{
  "arch": "convnext_v2",
  "train_examples": 155796,
  "color_jitter": 0.1,
  "patch_size": [2, 2],
  "grad_clip": 5.0
}
Rows from block 8, named by matrix and row number. Rows with one number belong to one neuron. Each number is 500 + 40 x the weight over its row's rms, rounded and kept within 0 to 999. All counts start at 0. Numbers have three digits each. After the name is the row's rms in percent of the matrix's.
# fc1: MLP up (model.blocks.8.mlp.fc1.weight, 960x160), inputs 0-159
# fc2: MLP down (model.blocks.8.mlp.fc2.weight, 160x960, transposed), outputs 0-159
fc1.728 066:516544383503500556519508459488467494501502517496489487498503473563506500489508490500518546447447452508460494497500512496479500511500504404508567499486490478510500525519500473506543503479483470501510490499461504481416492503493504505509451516499517425495477498498509458499507508498488496499506490396499520489510419502509414594547474503501500496473569494502531554497293473479490498496500530500472491494500484525544462446505461613555507446606500506501529510494520495486490608393523634
fc2.728 113:687502500489500502501490531498494456506498501499500654500496501539531501492508499485625498503431503499501500498497498474495499441645502497493504501472501568670501498491500508444485502522507486506482502492500502494485501497499498501497412504493500514498492512475319500499496496510501499511430649504461492480502502498503500666499506501526508499507508501500502502532500499507490449504493500497502498502498491500500500494500495529508503499501494501539500500512503495509503504506508505
fc1.729 101:457467548468505454500512497527476507499498445501447492569499440496327493480502500505528429524525475500476495494526484501523505530563513573526489568618500609498513455458450562500498517467555497594500674485501451492565448520483508532396511487539512498500500501566499500484490500655504593489528434488541504497505506506468510499512477485502528488499510500492465474534453488499404484499502514489503509482498485493500507496488538500510496490513543499517493523475499453498520505519485506
fc2.729 150:601498496497498503500488518497489468504497498500500600501500496528531501484507497488557499506452503498500501497500495495494499460765504496496503507479507599703486499491501505466492500527506480503469500494498501487498500500491488501499454503499500493498498517477443500500499501499500500504362654502478499487501503498505500699497506501509505500502506500506501503519498495503496447509495450496500497503501459498499505486505498517501501500500502498520499503508500499506502500510520501
fc1.730 074:518495499506534459500513489516459502475470499494465495551570335508494491505487412520602408450501475537498469552501493498499512512540509536509506505517481506558486497489435510494553520452515492509500517476500473492491454505476504544486489456565584352492483563501508502467465497595502558483524464506520538508505472500504511496519469502503501502502499494498500443506387486511502443499483500501375530506510444486500512456565502537528500479691492520500478464547498506509508510525537506
fc2.730 150:659495494494499501500500523497494460503498497499501608500499500530526500491507497490646498505438503497500500499496495492495499459738505500498504501485501580690499499492500508463489501530505482504484500497499502495498501499499497501497451503498503490497497511475443500500499499502500499505371626503474498483503503498506500689497504502524508499505507499503501504530499498504494424512495504495501498509500497499500501482502498519511503500505499498517500501510505499503503501509525503
fc1.731 105:495506503521488498501505501409500339607503407502455495498499507534556497514483438546717500459493509518543509509496457445502508495500500499491518501495456505506500526490502502475532486496486499529512498529508549496496517508502479505497504430530504509497501501449637501556496439552499488496504498489503498492499497616494510499492518500522599500502490504507554499497465499370499525605475505428493494496497498542507461508546493478504516489503494573474435486500518483469451495501502501
fc2.731 075:517488481490506500486508536486495508493499501488515659513503501570517498479579497494511503501429505501502499458508477489501501490501506490481504537485490580739495481497508510411499506508518484506301511485499506476498500495474485489502309516497518500520498514475424510494500497470504504514521618510505499482560510503519499480458507500498519504491508505504513505504500501503481497534486495488500518512470391526487499501509498512534506489537504497520499500539498499500501530516539506
fc1.732 085:538513498412477495563512497453500504500483515497469500493665493526517518561500501493510501492500503433482493500509505508497493413484461435491483376498525481498526532507550469501682441498501499472550494564410525475387446514492498501501494501500492499500498526357515473492491457495505507518538496517500554518465484653551505515512506505500562498512514500515472506397497491499489541496501536451501487499527521544440484507534487504496510512501513491502462494490500501487503497430497533
fc2.732 070:635488460483500502497486544492483506505495501497505711502500501568540499502512496486518496511403505493500499494499492413491499436505516495500507504449500527640501500486502515415477503556513456507455500500489503487484502499492488502493433509497506660495491507444327500520498497497501500508497545506487493430548510493531498460495504502510516498510514501499498509502500500502482409538491494484508499518498350503500501443510496560540512497517496490521499500515503498511502507513514507
fc1.733 109:507512512515497492528500454503496502498500506450488651488544479496501499496494494501515508500490519473487503510509471494494618496505505383462497501462379501526498537493504447500501400491535466508518500504500540480499495499501515509466495490517506489549457526478519497500504500509502488498528500484345503498359510503504490494495501503499511511513497499499492489409500500492500494556499515359506491511500485515497501675612500498520479625512507496482504428481514486487504509437497516
fc2.733 063:497490485466543500500492561497486531501500507474499541489499488537536497505516495471513492522314504498501498506501490499500499465499520490494504509484519630722445500489498513442495486519527468505400500501420500495493489501478484502491392504496500617507473501452452501535487511501500500497510614513503493438495571501558500392496506509502509500511524499497505526496501500504478477504489490484532498514500346490500499425506505512536501490527494461527505499515500502522478503535498518
fc1.734 082:510515410480500474539506485508499494495489536504444520497582348532521497499498499509533442358487499510501474537502521461456564514469512499493500483507486457579499497517496491500615498485524518502435506500413499473501481508382487528497496472570501421512472563469541466486505474510530514506479495475507520494506443506504500530527459504499531500504627493488501502488475487475455499481484506499414494498665505594436500462505494514478502511561507499516457514500512507488499433494496583
fc2.734 140:612497495491500501498494530500492458502498499496501602500500553537532500501508499490665499508452503496500500499497496494495499453794505500498504501484500555662498499491500508460485501539506479504478500497500502490498501501499496501496465502498504509496497514469461500500500498502500500503328607502476498471505505498519499624498502505518506500505509499500501509528499496504492426518494506495503498514499497499501500486499499532513505499500500499514499501509502500506503503513521504
fc1.735 098:494500496503474545482495497431500454566500503479498497452484505551513500495532490533512534421486501504515501499511512502495500494498559400517477506463497488500471500500491503500484489500462491497542416502496513461289602494502508541533464537470501467476441521427634525503498501503501448493483522472483493525509471506432521543482523471503531516372499503494568497500510461498463513588494508498479603509391447499587486504491498523590500513521478488401501479500511499484502522500450498
fc2.735 079:504497500485501504501480522500494500501500503510500689501495494541517500495514486489509498503499526499500498484498497489496488446500501490492505524451500527647504500490499500422502509505508486507489506461499508500488500488491498501504307503489500499540493502485344494499494494499502498517500735511486472496506503497499496581475503500515507527503509499500503500528496499513490477506491476495500497505501291524500500493504499523513505494505498500529488501514512494506503504492505507
fc1.736 089:468502475521583509505511500537515498508501496515495561482632493460550488514500498474496532498494496481499528504519471517548495464491499493480666506500500497513493559498508525500489496440478470561523492490495494493473518467513493486489495494497496498491508612463710500566402496498498502491540492501508499535499453514511515491527500507495499500497500495519496504501527539507418574533521499499428669483505480502558407496529461449582500500501410543483499507504475490496500504531498505
fc2.736 069:526517463502525506494494547483539510521513497489497744502494499535497491498517485466498505502493527501504497462499499429497499444506500492491503505472497506739501495484504524429490513504516469505386579502499501500471492529452487500497346511479508603523501507455492480498492498471500465506506567502504495500530508492505496500493502497502510499500518494501501500543481491514498500566498472488502500518497443577497525488526508505501507501523501500548461500508501479375499492496499497
fc1.737 060:546529501506498401494497502535683520477464504499537451504514479507357511497511406482534486472508493508499482488503488499544506503537402480516523504471445468550479497410421520519515511484483493490504501512459607500504536526489565524499495463536512467432499498577515503453439511562520473496500615355519527500523500474507501516430520510500528500499450502488615519503497490508502444456511498501486505494499447498500504498523502508537453502517502491505528500498577499502517556531512458
fc2.737 105:673497477493500501500496536493491501502498500497502660500499498545521499483512496483548497508435504497500501494498494444491497451586505497497505506462503569718496498487500513434475501547509471506480501498498499491494501500496493501496414504497504531498494516464336501503492500500500499505498678504500496479504526498522499657497507501525510499506512498500501505524499488508493423517492493495504497511499431500500500484502498529523505500508495499536499504516501500507504502507520506
fc1.738 120:449500499485505502497516501487499479557501477511497576492537500502515502499508447578549493470500499530509540562499501499505493442500506509452502512491498489512500578500498499503477427493488499567520490516463498492398504513538503500492511488436501510480506589292696513523431500510500503498502475500478496544496499500501510493440539508500538542482519499569554506492452503382497527507511479504465500500475490553525419546477501496502492499505488507331500498500559500492499505513484498
fc2.738 090:397501493493519500498436517496492500499503501573505501500484491525496500489651476488510500499502512500496519493496500481500495479415504434484500505506495511637500497500503500481503517498501496500328512491503514500507491486474502500506272503493492487614494479500340500498492509479503429513501523509500493500502502503496500412455502497570500509499583495500478496498494496503495502479567521500500499500498486554497506499528516500517507502500502499533397510508513497433500496491498502
fc1.739 103:477536494478508506484489502471497500578500507474493485467501499509511497479508475531526547460444503517517501499505519501492498495492508444500494506460493477505500536526482497509498463507474501525543416502469512455395544504493508497556376497490492492479496620376759500514497502446527450419466528487483506501509457502498530523490500501502532518361501540464519504501500500488449502536501499499414495528493417546561498504479501500525508482498467478435500475501501533495502506500433500
fc2.739 072:501496500466500501503472512499464500501499502501502712502496472539521499489539479498504500501500527493500498486501499440496485415496500494482504497427501499614509508491501500443503520503503500504473503465509507500489499479489498500500335499486500482516483502485334499495497498501501488519500775511472449496539499501493492556441505499539501539506500505499495470506489500526483491499556499495499504503501411517497502496509497513505511500503500503528472502515520493505504501492511458
fc1.740 087:453500500496492509463494505356504499553529507500455500480522500529527489480507495600518502503470488502497498498500498516499500499488510446502488505471499499505486511500498498499467483500555499615522429481509510488258500501521504502505423499489498490482492545420726510516472508455499478504472468457416500501499484491494549500501492494500503570422447507481502499509466507500478513550500495499468476505501435508604500506492501500495499494494491529497499499500498498473500504551500500
fc2.740 069:501502501472500502500464523495480500517499503498504718504499495542515496500517485501498497503417518491500501490505500408499493489503504499468506511424504503641504501491499500435503516508507486502455507485498507500483500475462497500499366503489498493503488509484370504493495498492506502511499698525487494482510500500499495506475498499521509505503503498518487501526496501507493450500493497494502498508502251527499507493512499532501502497501502502515485500516514499505508492490509446
fc1.741 101:477507487492458503471481507420509497582523508498492495482511507501555498490518507597510516519501481506500500499495506508496495501502514467501470501466492492490471545498562489504464474563531498532526471500498509500359500502491503481575461500484493483486506533503825514550497508419537465501477499499442500511501441465501597528499492460505522523436483531462479496506504488467463502552540488504463480502498501498618498500474496510536507488494490509474468500494501499496493501505467495
fc2.741 067:500506501444499509500412514492477489539482503532502695509500494527520505502546484496499499499474517489499500471516501398508489447503498502470502502418499491617511512491498501447506520505502489500445517473501509499478500468467497498491330500484501484589471501493445504490494486481507505502484664525491459498546496497494497480434489499532501532503496493500456504505499501508496434487508479495511501492504269524496504500510501553500505479495502505505477500513511505504505478478500431
fc1.742 104:470505434512511501497498533499502497589546468511500490491559500499522516495500502507503581517503491506535514467498503484494495502500519497502498487477497498503501622495510499458457473505512482547518406537502532498399501500491500485520481513497499509481506485483793510582501502484502504500482562533501473546505433482491575564496505499502494510487468513479482503518508494460501498507527499519472490509485537495623472519491491478563519497486438591500372499503499461470500501516478498
fc2.742 061:476521490483500503481404483487475495491488452515505706505505487559516491509546494487504512501506529498500508457542506425515461485493504479493496514482470499599489495497493516473505504509507488473343517443543521499482495488493464494485319500490508500558469500481445516494521483491518506500497513500506472505569502487489507381388476516504505544525508489499489509506467503527476506497523498487521506507504388538494500494505523565535501470496511501645475499505498511445501490478496435
fc1.743 079:521505503499493453521523444500500511501499530498461543492690490502505500509499501534528506483469600450437532503500519488505512458426499399453539483528503459502510662512495497501547456405482362486500513600472597490466478551454522514485437534523448511501500584488505482505500507511479505483496506496499518503470496514518485502466497495500542481511615488517531517496504503497478535473482504446469511438612468548465495501509462503498500527478549478465500548530502511489498500476491518
fc2.743 055:549501428490499501482455559491478505501495503490501658502499500599542500502507493461511493517504503532502501494504479502493500486590510492497506524415505538663501500485506590414458500568517454517467500491465502476454502499499489504501375509493501645498494531429504501510483501500502500498498660507478486432509564494567498461494511503524517497509518495498502510598497488503470368566486503491509495522485492499505501471507489555528503496500502498525498501532501500517506516508515509
fc1.744 079:533502485511496500554570497503473512500501505480500567487670502586514477534502505507502610476456476499494500508496512493512480401495452474427507367494508454498554511503499487506554498486493518500516500552467508477401500522520502498503435517501480490543479605499505451505489438498453493491501512523464542519487456667504487532512509499501560463502513495494500505292524499489494529492504495500501500502531504509469501515499498509522539499498502493472478495493501498496500418497498528
fc2.744 075:661492481482501503500484547493489504505493495495504747503500500552535500495511489479527497507440509501500499494534489433493499462503507496497506510453501531721502499486499511421484503544509464509489502501481502492482501499496492501495326508493503567498486516455481501510489500502501500511508629504493493443543522495542499460498515500530509498510510500499499506502500500505486491523487494488501499511497391503500513484507495567516504498506500499529499501514506498505504502498525506
fc1.745 074:551513485503486496566536494500500511459471525491489567484718501548516488530503501494501510481493501458494494501497505496499483446440481419429498337498509453497534585510574484500606458492495500494517498590407534481419494518496500508501483507511467505538502578387526468500473442497503512502500509511442541511496476616512498528514496503508567491527528497505534506445516501498499512488502575496501500482558543556427494500522473512516517528498514491507483499482500500490503484482498541
fc2.745 067:674493466478500504494485558497480506505496496493506729503500500567543500502513494476525495513396505495502500494547487445491499440504523495500507501443500553666499500484500521402482502565511457510455502500483502484479501500497487502493389508493504636495489513439504501521493500501501501508498563504489493423540521495568499458497505505525514498512511500499500511502499499504482447533487500484510499521499380501501501443507496562529508495511498491527497501516503499506503505508518508
fc1.746 074:531529510468470498573526497501497511483500501492502546499738497585502495530514495501500498457490456499493507500467531506500468485378492453494502412496515451483551500508575495504564488499476501499525497538376530455417447540502499542509497501510435503503483636437511484498406500422502489509492538505508537504499501634513497512500488504551544500504505494506557500483496533501471520486506504463455521452600517526473489493507496508499508537501519498498488504510515491477517488498487507
fc2.746 069:710496466490500505500468560492485508504495501493504721503500501555534500502508494469525492515392503499500502494515490436491499432505508493500507504433500534687500499484504531418493503555509451512471501502473496482468501498497489502494370510494503621498493515445444500529486502499502503506498545506485490439538507498541499468496506500520521499508511498499484509503499500502484488539487500488509497520497425501500501438511496571546505499519492489517495504519505499515504504514515506
fc1.747 085:497499499505510504499496501459519428568503457491488502486495492498538466446503496572737510490442518506498496474502506508502504510462504460476486510493482494539488508447501522456494467501459491515587467558507518448463554500503501501500504493490497506500421541431705439505472503565516517463489520472508497524505497478471488615499426507499616509495467496485569499506454505431487502533496500491501478522503517572532499502498506479540535460515478512483424499499523522500506503502497503
fc2.747 068:569480498487504501493486522499490507500497480495504706501496502559526503461523484502526489505478542493501500493500477430494492453500503486484510518455500533660498498491509503423501503526512471504419507479499503482479503501496495501500448502492506541493492512462502500506498499487501499516498767505504468444555515501504493588452508501504512500509511506499511501503490499534488462529477439493498505505490317509502500493516495535523501495503496485548492507516500499503503526501527510
fc1.748 076:520508503480493497563546474496487497477494517460486502474602489536524504507507500497610504480486500486499550502498500491539496502495448379483504476497503478516547628513635494503694476488485497491519500531475509490386493495505502508501405541501497509482480620452519484505494457488501495500560521507498558510388490595506489505502491504500600466444514501520498502479500500493496501448496550500434513494527477524463487502521462483498505529483533495497460498499504452484497489421500506
fc2.748 064:608489456488500502498475556491484513508493496496506682501500499570537500502512488471514495513384507514503500489541495431490499446540510493500508524439504518649499499481502524415475501547514462510456501499472504490469501500492481502497360511496507641496491512429352500524493500492501500511498583506489492433525508495547498466492509503484513499511515502499501507499498499504481463508485472485508498512502325501500504470513496569540507496502500488538499501520501497507503504500514507
fc1.749 086:463502514499499490484503511470505488633501477500472500506524465512500460466498488623646526500501507500498488501493522516517536500500526465500476510498439528505501536500509534502476458495500476574498442477498507499430513506488508616504453501499486451453508579435689513534488513557501499492496501439435504498498502481499537547474486492498640548500499484471505506516420540401461501505530495494431490503500516496587492545503500500493500480526483583486505499499512499497522536576496448
fc2.749 078:506500499496499500500379508447498501545489499493502612503499489535512505496521488493509494501437509494499502488497492483501495457509503499474500516461510576686497508493501500467507504503503482501446502465495507491497500489490499497509420504492505475569492534492383507512499500480499499514502728505500499493503500502500491603466502499503503517502502497502498502535500501512491430499494499495500496499500254518498546477514499541501504502500500500524496505517499500505505498496508471
fc1.750 076:507514501490502440500504498395502494475473495501497496500572498525584431518500484537614490426490501506461488501562498493487506512499514482501501502503477494526484499524495498510507508488490491483500532497389555473418428490417518519499473469591511330499445541493534462450449499631512499495502501501494555498526341512502500499502457501529507504454500497500593485494484492500435501504473518500408545545498500490493508478528500497580513502558563486496537505523518511497500536522573500
fc2.750 133:667498491494500501500494531498493491502499500498501630500499500532525500493509496486621497505437503496500501496496494473494499453721504496497504502474501571689499500491501509454490501534506481506483501498500502492497502500499496501498433503498504509499498513474436500500499498500500500503389660503471497481504512497511500672496506503518507499505509499502501503535499499506494407516494500495504498510500496502501501485500499530512504499506499498519499502513501500503503502501517504
fc1.751 100:474501488511503500500508504458505487564500457509497591492571501507509498510500494509500499492498477504506505531499500501517487491508528492458607497499501488508470552499524498427500491412499488507519483541479507490422511508647474500502503450467500440487501540453741505603379444501497468495500545495466500538499503509474537499500526510467514530500495499497501528500498522472500553659499493500471505493494488506556462517406498433539496495536473510424500496499496496497513502508490497
fc2.751 059:486501488490540507500508544483498516481499492501510524505498501532511493496515435496499504499503528492490494479504504498500500489489504493475505502474497482659505494491501512458501528499490483498341572501489520507506495485479491498496181515490498500609477514482490498486496507468502451521472545517496497506531497498497487505414495496552507501508547499499493499516488502578487499499498491491499501506495426562491592503520535502500502502507512504529428520507529484398505494493509502
fc1.752 086:489500474493501513489494505500544484580568503509493498500529502516506500489501499490503503520488500500517501481492512504499500526502503433500501500498475482500475536497502500482465476512559520535500370506539516509428512499484513500499468504518498504500486488449765511510505527427502494486461585484487501513523413420466518565470494493508504501437491503500488499536502499383500509501529494503371439501503486487681501498492462499478530501499461579499457504501504486480503482497502498
fc2.752 075:496507505477497502474491529491481502543460502502504750505500505539523512508510496493500495515501509497500501484506501496494496501505512499485505548494497502687502498493500508448501509513506498504346502482501504500494500494483497500489299501485490487534488503494448505494499483480504508502498526515504486430553499474500481455449497499508502522500504490538470513503489500510500499493493497496520505505500283499494503501507500535533507499485507497498495500512504503501505491495506433
fc1.753 088:522525511490523473488598502528565521487499465491495505502505503447417482499506494530579506425495473495494502497510492505533533508487516511582497502499501496494503508508501508484497467474484497500492505519462509492500497502501531600520497494500397508502511539500491501503464500582507490510496492445468503533473499500502510497453251496505622503501400500493578500494500547498338540504503500493497461500501428521500505523499502505585502501503507565503496595482500492495572493489485469
fc2.753 095:613496462496504513500467544491493503504498499498500651501500490548530509486513498463513496506486513498500503495502487427490499453642505488499504563455507576703490498486501520442480491549508470507475501496482483455485501501493484501496427501497509572500495516468339501519492502489501500500498675504501494457515509496543496552496512501478508500506515500500502506502497490504494382529489446494505499509498370501500500476509498545507500500509481495528495511513501500521504504502518507
fc1.754 071:540502529532506489528656497479499500434462504444530519488517493497489505513524526523474496498500500499506500524489522492586476443499479506452509425545504502421513591488607502500655501462495499501508529515486483514501488497516524466500464514500435502531514625515499489510495502482417494495500505518503521498346499617489504518498505458501502487520506498491558494485501567493500500491503542500508511485513503500489502564504500508522492522440593499494459634497487498489583492411515502
fc2.754 084:500497461484499504500464541494490518512494498497503630501500500551544501500511497474510496501481505497502500493506499418493500485559513492495504705443500507650500499486499511440494502524510471508491502500478505494476501500493483501496415507493505583498490506458499500523498500497502500508498560505497493458524507498537498463484505502500509499511509503500493504502498500503486394504490365489505498503499213506499505488509495543522502498506502496522498500514501496505503503499505505
fc1.755 077:509497509521497360499621499518462498499449501517502537499543499500451507503499468516490484482507434507494499548517515497592449429502500505418546443505501507487513474459482528443537515439525488547508596529472504495527510511510500540491489498498490496517504559514499501501501478517410543501509376532503532542445482661485505467510537481508552408581502500487486405514500482507482499480510522541510524498502512500500500497490506507621499490526497574470476544525495500509566498372522502
fc2.755 080:544497451484500502501474542494486503506494495498503664501499500554532500485512495478509500504440505497501502488499493442492498471506523495492507740457501544699488498484500521433481503561508470508470503502482497493498501501488488501496427508495508544496492509448498500518492498500504501509501592509499493457532531498542499461494516502515511499510515500499499506502499499504491385505490488488502497510499282509499502476510496540513505499510491498549499501517501499507504502500520505
fc1.756 077:511509503508505504551554501403497501499502500456500486433502514586561486501520509518532499383476468501496509488507529499500490505501506396541482507478505449477503504497511474465492502497465498495501472487497553433351514497502521476548489547494499482499427561477578493535482491509485345475492551499455514504510431516500563509494489420507501504473498500499679486495557495465429518601498521496529494529500490520488491510499500501611504518500503450475457522495503490471525510481410490
fc2.756 077:598500483488500502500479555499489514504495500495501687500499501550530504500516494488521493507452522495500500488504493438492493457502505491496506536444501504683501499485500505414492502516509477510495501503497504493475501499496490501497375506493505570500485501455357500514491497500501501509500727505493494459547505497503496500493505500512510500507513503502502504518499500511492465522488466492507498509501306508502500488508499545532505499513497495524491502525506495506503504494504506
fc1.757 111:500500501501502501500496507500500500499499493449495499500495499499492503498503505507536498501491497310503508490519429500505622494503488452592523525590498512496496485482498508500509501509519500500499556512498512497503506540500452473511503494495474501512428505497501499502500435526510502501497499492504507534435456500489501504438515476502560501495493623497507483509537496519494495791481499501523499502499489495522502502507500500465500510632391495501532522498515513468529501499498498
fc2.757 145:529470480519495500500498453500522489503495500503519504492508447499483504502502501501500497504491495490492501510553507500499499499619500501495501529497524505498499504500501496522505482502521500507495492560501308490471501499502506505502503480496510494499498500508828516496511541358493501498497495497507503441480552496523498502480500504354479518500520562496502500465496499500502501499500434500497500499486407499542500499495487500499511488497499496496509508499500509496502498500500557
fc1.758 150:498502434502503499499551494503500498490503500497499547552503461501568499468461520511586525446369512357496541505501493505534522482499499498505505480486248500496500516566498518506486493498497499514520504497493583498485445513537515505587497485502500477501498489487506486504498491496483440507515496499477499505249522501503515520482484507499508501499531499500504498494490548501495512496501501459495500505501499513485496514506482509523391503470511478494509488508500493500500522500500500
fc2.758 099:493526516500501497510495478507533531493488498499511466421496470496516478512507489500492477460502500499500501500444467500511501500438503487499498494513514514506498500501489488511530498488497508502501501498512507505464497426498496500506491498499547496504499280500244500494429484504497501507501524472498498523478500498487504485496453519627480512540496500454552499321500506504484498435600387507497493492499501506503540531486494499503494467500499510504454500508576502494505485470499500
fc1.759 100:519501532494475507507496466477493491500500506436446502500551501501503578499486486498532510501485486495508502571528458500482504506436500405480503499491504483515560545508489500500513438513499504492539514512400505501501508499554512503504484462496499504484502533379507485488507478507499515501501456502455531501408498806510503499501497536501501495496502500508492500413501495498506494511502667450507490509496468598479479526518469500470498527495501519487499499485500500494500500492495567
fc2.759 057:594457448468503498498505526500484502506489504497501622498496510586550502500523495496532502526438504522504500491490481457484491399502541486501513504471511564666489499484512525362465493581518458516484501489435506484500502501497495502499379509498513510495498529385506500551495499500502497513520561534491486366528523498660495406486511528524528499511525501499501516498495499504475497558493500487502497528499481497501518439512496587578521496543463482524499500524519495511497504542515515
fc1.760 107:462514533480505442490467501439502498501498505498559505485510535484508517500502533538458491440444547499535480508493497513503473509498528370511493500491497464482390499493480594498440501493490492489556478488411497497473548499480547515485506522494503478511506495492640523499488542492505519502507495519514486535528377504441507499416500482477518499478503519498509523496522431450435521550515494541494500505502495488618482488501373517660499502495524386470566504517500500495539546508409497
fc2.760 103:501502498478498501501471518499488500503499502501501644502499482515525500500507489490544499501511538499501500483506500478492453447506517496489504502424498553657503498489501496454500512508503485508479501475512504498494500487488496501498352500484500474544494506489221503496495500501500499507488702502500474500539500495500498588475506500507503532504509499499504501543500499516487469501520456488511499502502359511500500499502501510520513499500502501528470507523500506501503504496500502
fc1.761 079:501512467489463477503627493482485502501489516498492500516505499502549538499531564557517524471484499501481501463500545493520489493492503323472495449457432477502521583555499480502493495504488470499503415510414584491384497493511508519515433500500477479498500585500522499485474503502432461506520491449512519530485501495501446514500492460499517486466539500495619475479501499499499509532436504500500498502502496500506490511507501550745500484498553486502500481499500490496500505418490505
fc2.761 095:632500494493500502501483537497489500503497501496501677501499500544523500495514497483533497504479514496500500492497494443492494456514505495494505502457503552688501499487500510434488502523509477506492501491496502492484501498498490501497401506494500522497486518474319500502490498500500499508499718506496494478510507497507499653497507501518508500506508500499500505535499500506490431505490494494503497507499355507501501479500497547512503499510496498528492501513506493507504503498504505
fc1.762 081:505491506494504500520500485471492499500500512492495582492660508499507509524452497491499562487496511466500564533510481500504491504499508478493506499499511468516538536542491498500498359478493500501600504578455502409371500522522481504522479493525504524448487500297498485505495497491438502498506555485463529512468497575517497500520498506511492494495507499500498505403563572420457579492517598505448478460497494578490449602514501484488503500489502488436499505492500497489499501500495507
fc2.762 064:507493445487501503495489547497481520502499499494502730500499500590539499500523489492527497521417503531508498494548497495493499485500512482502509541456504503653486500486499509421495500520514460506469501498478505487499501499496483502496277507497506580499486503436495500541491497470500495507505582510499492423534525494541499454486512505527512496511526500500511509498497499513487532506487490487499497517503290502497500469511483525531501498533498491532499503519511495510503509504505507
fc1.763 099:453504503500489503542516502496480495499513468457501508497492493466482491508490528508502493560504499460505502514563502493498515502512682493519491499500499505494477511524627500491515461523502567468490577545497492506501468474511490474500498484529496467500508504498506391498499499499516501503570383504497498503358526583475519473470495504495509493498511583500487432500500521497504483503315512510523502478445487486500508521582405453497478496493641590510498501548491476480510487501523501
fc2.763 093:500479433499502510519499455509497499503500495464497489494510499501501490499500547500377513500498499500499500503560495501517498501699496499499513554483515494498508494499484488504504499500501500503658478499500500493693490505495500499499518488505502473456495496499584498500523538441510498496522467503479500505506479490533509495500488486250495525513486500498500500414503519505500500494494389500494522494577453496500501490562503516485493496501526510495502502499502499499501480502491497
fc1.764 151:508516500502498513490483512501495495511500511371431571500502468500495486486505509499531495503437509503500499548504489501492560502507503431496499520502414496517479496495499476500519435501560495505547510499500496500484512493500498509474468501497516499514489524171499466492507497503511473495536445501404503502430499507505500496482486501492500502500496512499474446479412492461499500508516607481501482509497487527494476603581489496486503547518499507496500500488562502465505500463498563
fc2.764 105:568475487487544501500500502503482528501500507481511522395496441546521506504518503490511500515353498485504497504515496462498500434628536496501523517498503627755485500496500504420494486523553495493370498503463501497507497501500494505497440507500505507503500498432329499514497500491507499500497566535501477452490528499540497460495499507462505503509518506507533515471500500504496492501495485496514510521500425501511494481509496490528501479522494494529505496511500499498418517505493524
fc1.765 089:500503500498499465499518494500516504483485495499465490504535498508528461499490496519614469466502502500451491498536494500491511506506513499500569502501463498540480502526461506540496505485498500486500546500447500500392460478487519513504460480553510338491481527495509400421438500627529504499500501499517531554514377500513473508500486487505507500484487497495558501501492493508404493574483505498388520538501504495536484500511498505608482483594547458501603403518516517501511612541604499
fc2.765 141:641496493495500501500495529498495480502499500497501614500498500532528500489506495484622498506432502497499500498496494478495499449720505497498504501476502575686498499493501507455492501530505480504495501500499502494498502499499497501498434503497503498499497512481428500500499499500500500505376677503463498483503511497515500684497505501524505499505508499500500503542499499507495420515494501496502498511500497501500501491502499527506504500508500495522499501511501500503503502503514503
fc1.766 112:507508528494491536500489454484523473506498463470485501502500497497500524501502499439569500500495496454484530543507415502489595503500477478502506548490490498503538508491499428487507339577496525499526505527417506494504510503492505482484464489499500527490501498462496492485505445504536508500569462514386527501236498619498507499496495510502507501476499568499493482444503495496515489554506596471537500519476454567502511598505481473421492536510499514473500502472500501479501499500501505
fc2.766 079:500401403480497498488502500522493561506481504500507500481499493535521504501516500509505513512509496497500489506536496478501493486501525494497510664444530566571489503499500520431500461526507466504466519502502507502500496513502495504500496483499512530508500473459504500521501511495493500499548515517513494440482516502602477389475501547475501538512503503484549505470493499501499500501500282495498502507502236497506501482503486550535527485543445481537500500507512499496486523512494530
fc1.767 084:498498493508505506498590479408466531474479509481488532504503468555520504505498533500502522565504495505457502508523504532514494430500502499459505491496499503490519626502636487523528491506489519500498501505497452515463387495516521496502363512482491500579495505501537482511495481487477488499520467571418500518440499508473453524500494501486530428507567505524510470257502501502488528497503573501468508497532494485502452537503500503595481470500547495505517489497478501500594471486525538
fc2.767 077:713496492491500503501459536499489503504495497497502744503498501550533500501508489483510496508407507496500499498510500408495499474505515495491505501431498583622502498486499509417499505513510466507485572498495508494480501498477489501496362508491501539495487524462499501508494497490501486509522602506500488453511572498521498476494504504517507499509510501502489502502498499509488437503487493488505497505504336510499500480508496568535505499505503500535497500518502498509503500499503505
fc1.768 109:506489513497496501502499499487498492500498493449456503525561497498501537503485475494539508496499506483504507540520478502500574504500501326500490500420501487522553534501525441500501343495494513541540499501452521499495505510514477516510456496511504505503497495353500500487502452503501519500512498500325535503391497563517500491500490555501550506504501501507498489386501503499431497537503634432508497501489458560496466657507470491488500509504500484492507503479501494499503500502487502
fc2.768 063:600472472471499501485493505500488539508477502496500615499497500575533500502530481490525498530406504506503499504508493461491500449500516494493511540476519580631484500480497504399479491547530453510428503484425507482492502506499464502500461499496514497507494523419497500556496487499497496504506583513507488408502542500610492400491508524502505514511526501498512513487495496507485506530497494485508493518507236494504500444503486578561514498554475483531500504517504496515444506524496510
fc1.769 103:474521475479504503502498507380500484685518500499500494489501500489515497489505495565518533508498510510499503500499496512493495500492503492491496502447476496497503570501495500518494482501490498538506450502496503462359512513492506484553476495469485498485511589382794501502496502445502459461469496498477503502500467498500549499503499501506519547456498520480488498498487495415441513511508493499421483509486463539580494511477503500485500492488454506498479476501507519483498500514488497
fc2.769 057:479501500484500504503427514492461501498496508508507727503497490554520499497559466498499506500499532485506495473504501383500484429489498505476502500440502503588517510493499503433504524499505482501426512482496508499498496479465499500491345499478501477563481518495296497491497496485508500516497646512435464499544499502494491506430496499543507545504493496497463483508486503507485493492588500496504507502502385537499517501508500529505516500501501508545472502518512500507506500487498458
fc1.770 084:481482500505504499549506506505554500624512500519475501493548454503501487497490473625606501502497513520520505497470498507512502492502510509497490509494439500507505534479492527506488435485491490594513467492520494452434535500498507547571495507497497494500467549300711504507481506531499527497500492436502503500496503446500495549455498503501595564501501501492492501529475507393478500505506497501415479499479482500501450532496505458486490492500457570477505490509560507464504499567527464
fc2.770 064:510494494492520501495458503500493506502508500488504706504499497543515498483548494500500492512386522493502523494502456464499483469501503502488507520488503635666494500473517507462508507508532495479303495508496502494505489502495497494502365503489515492500498504446500505502504509455498500508538622501443499441524512503503493481470500500501507510502505490503496509503492502525500499502527495489505498507501318510500542487524501574503508497500480492563483513510498504501502500494511502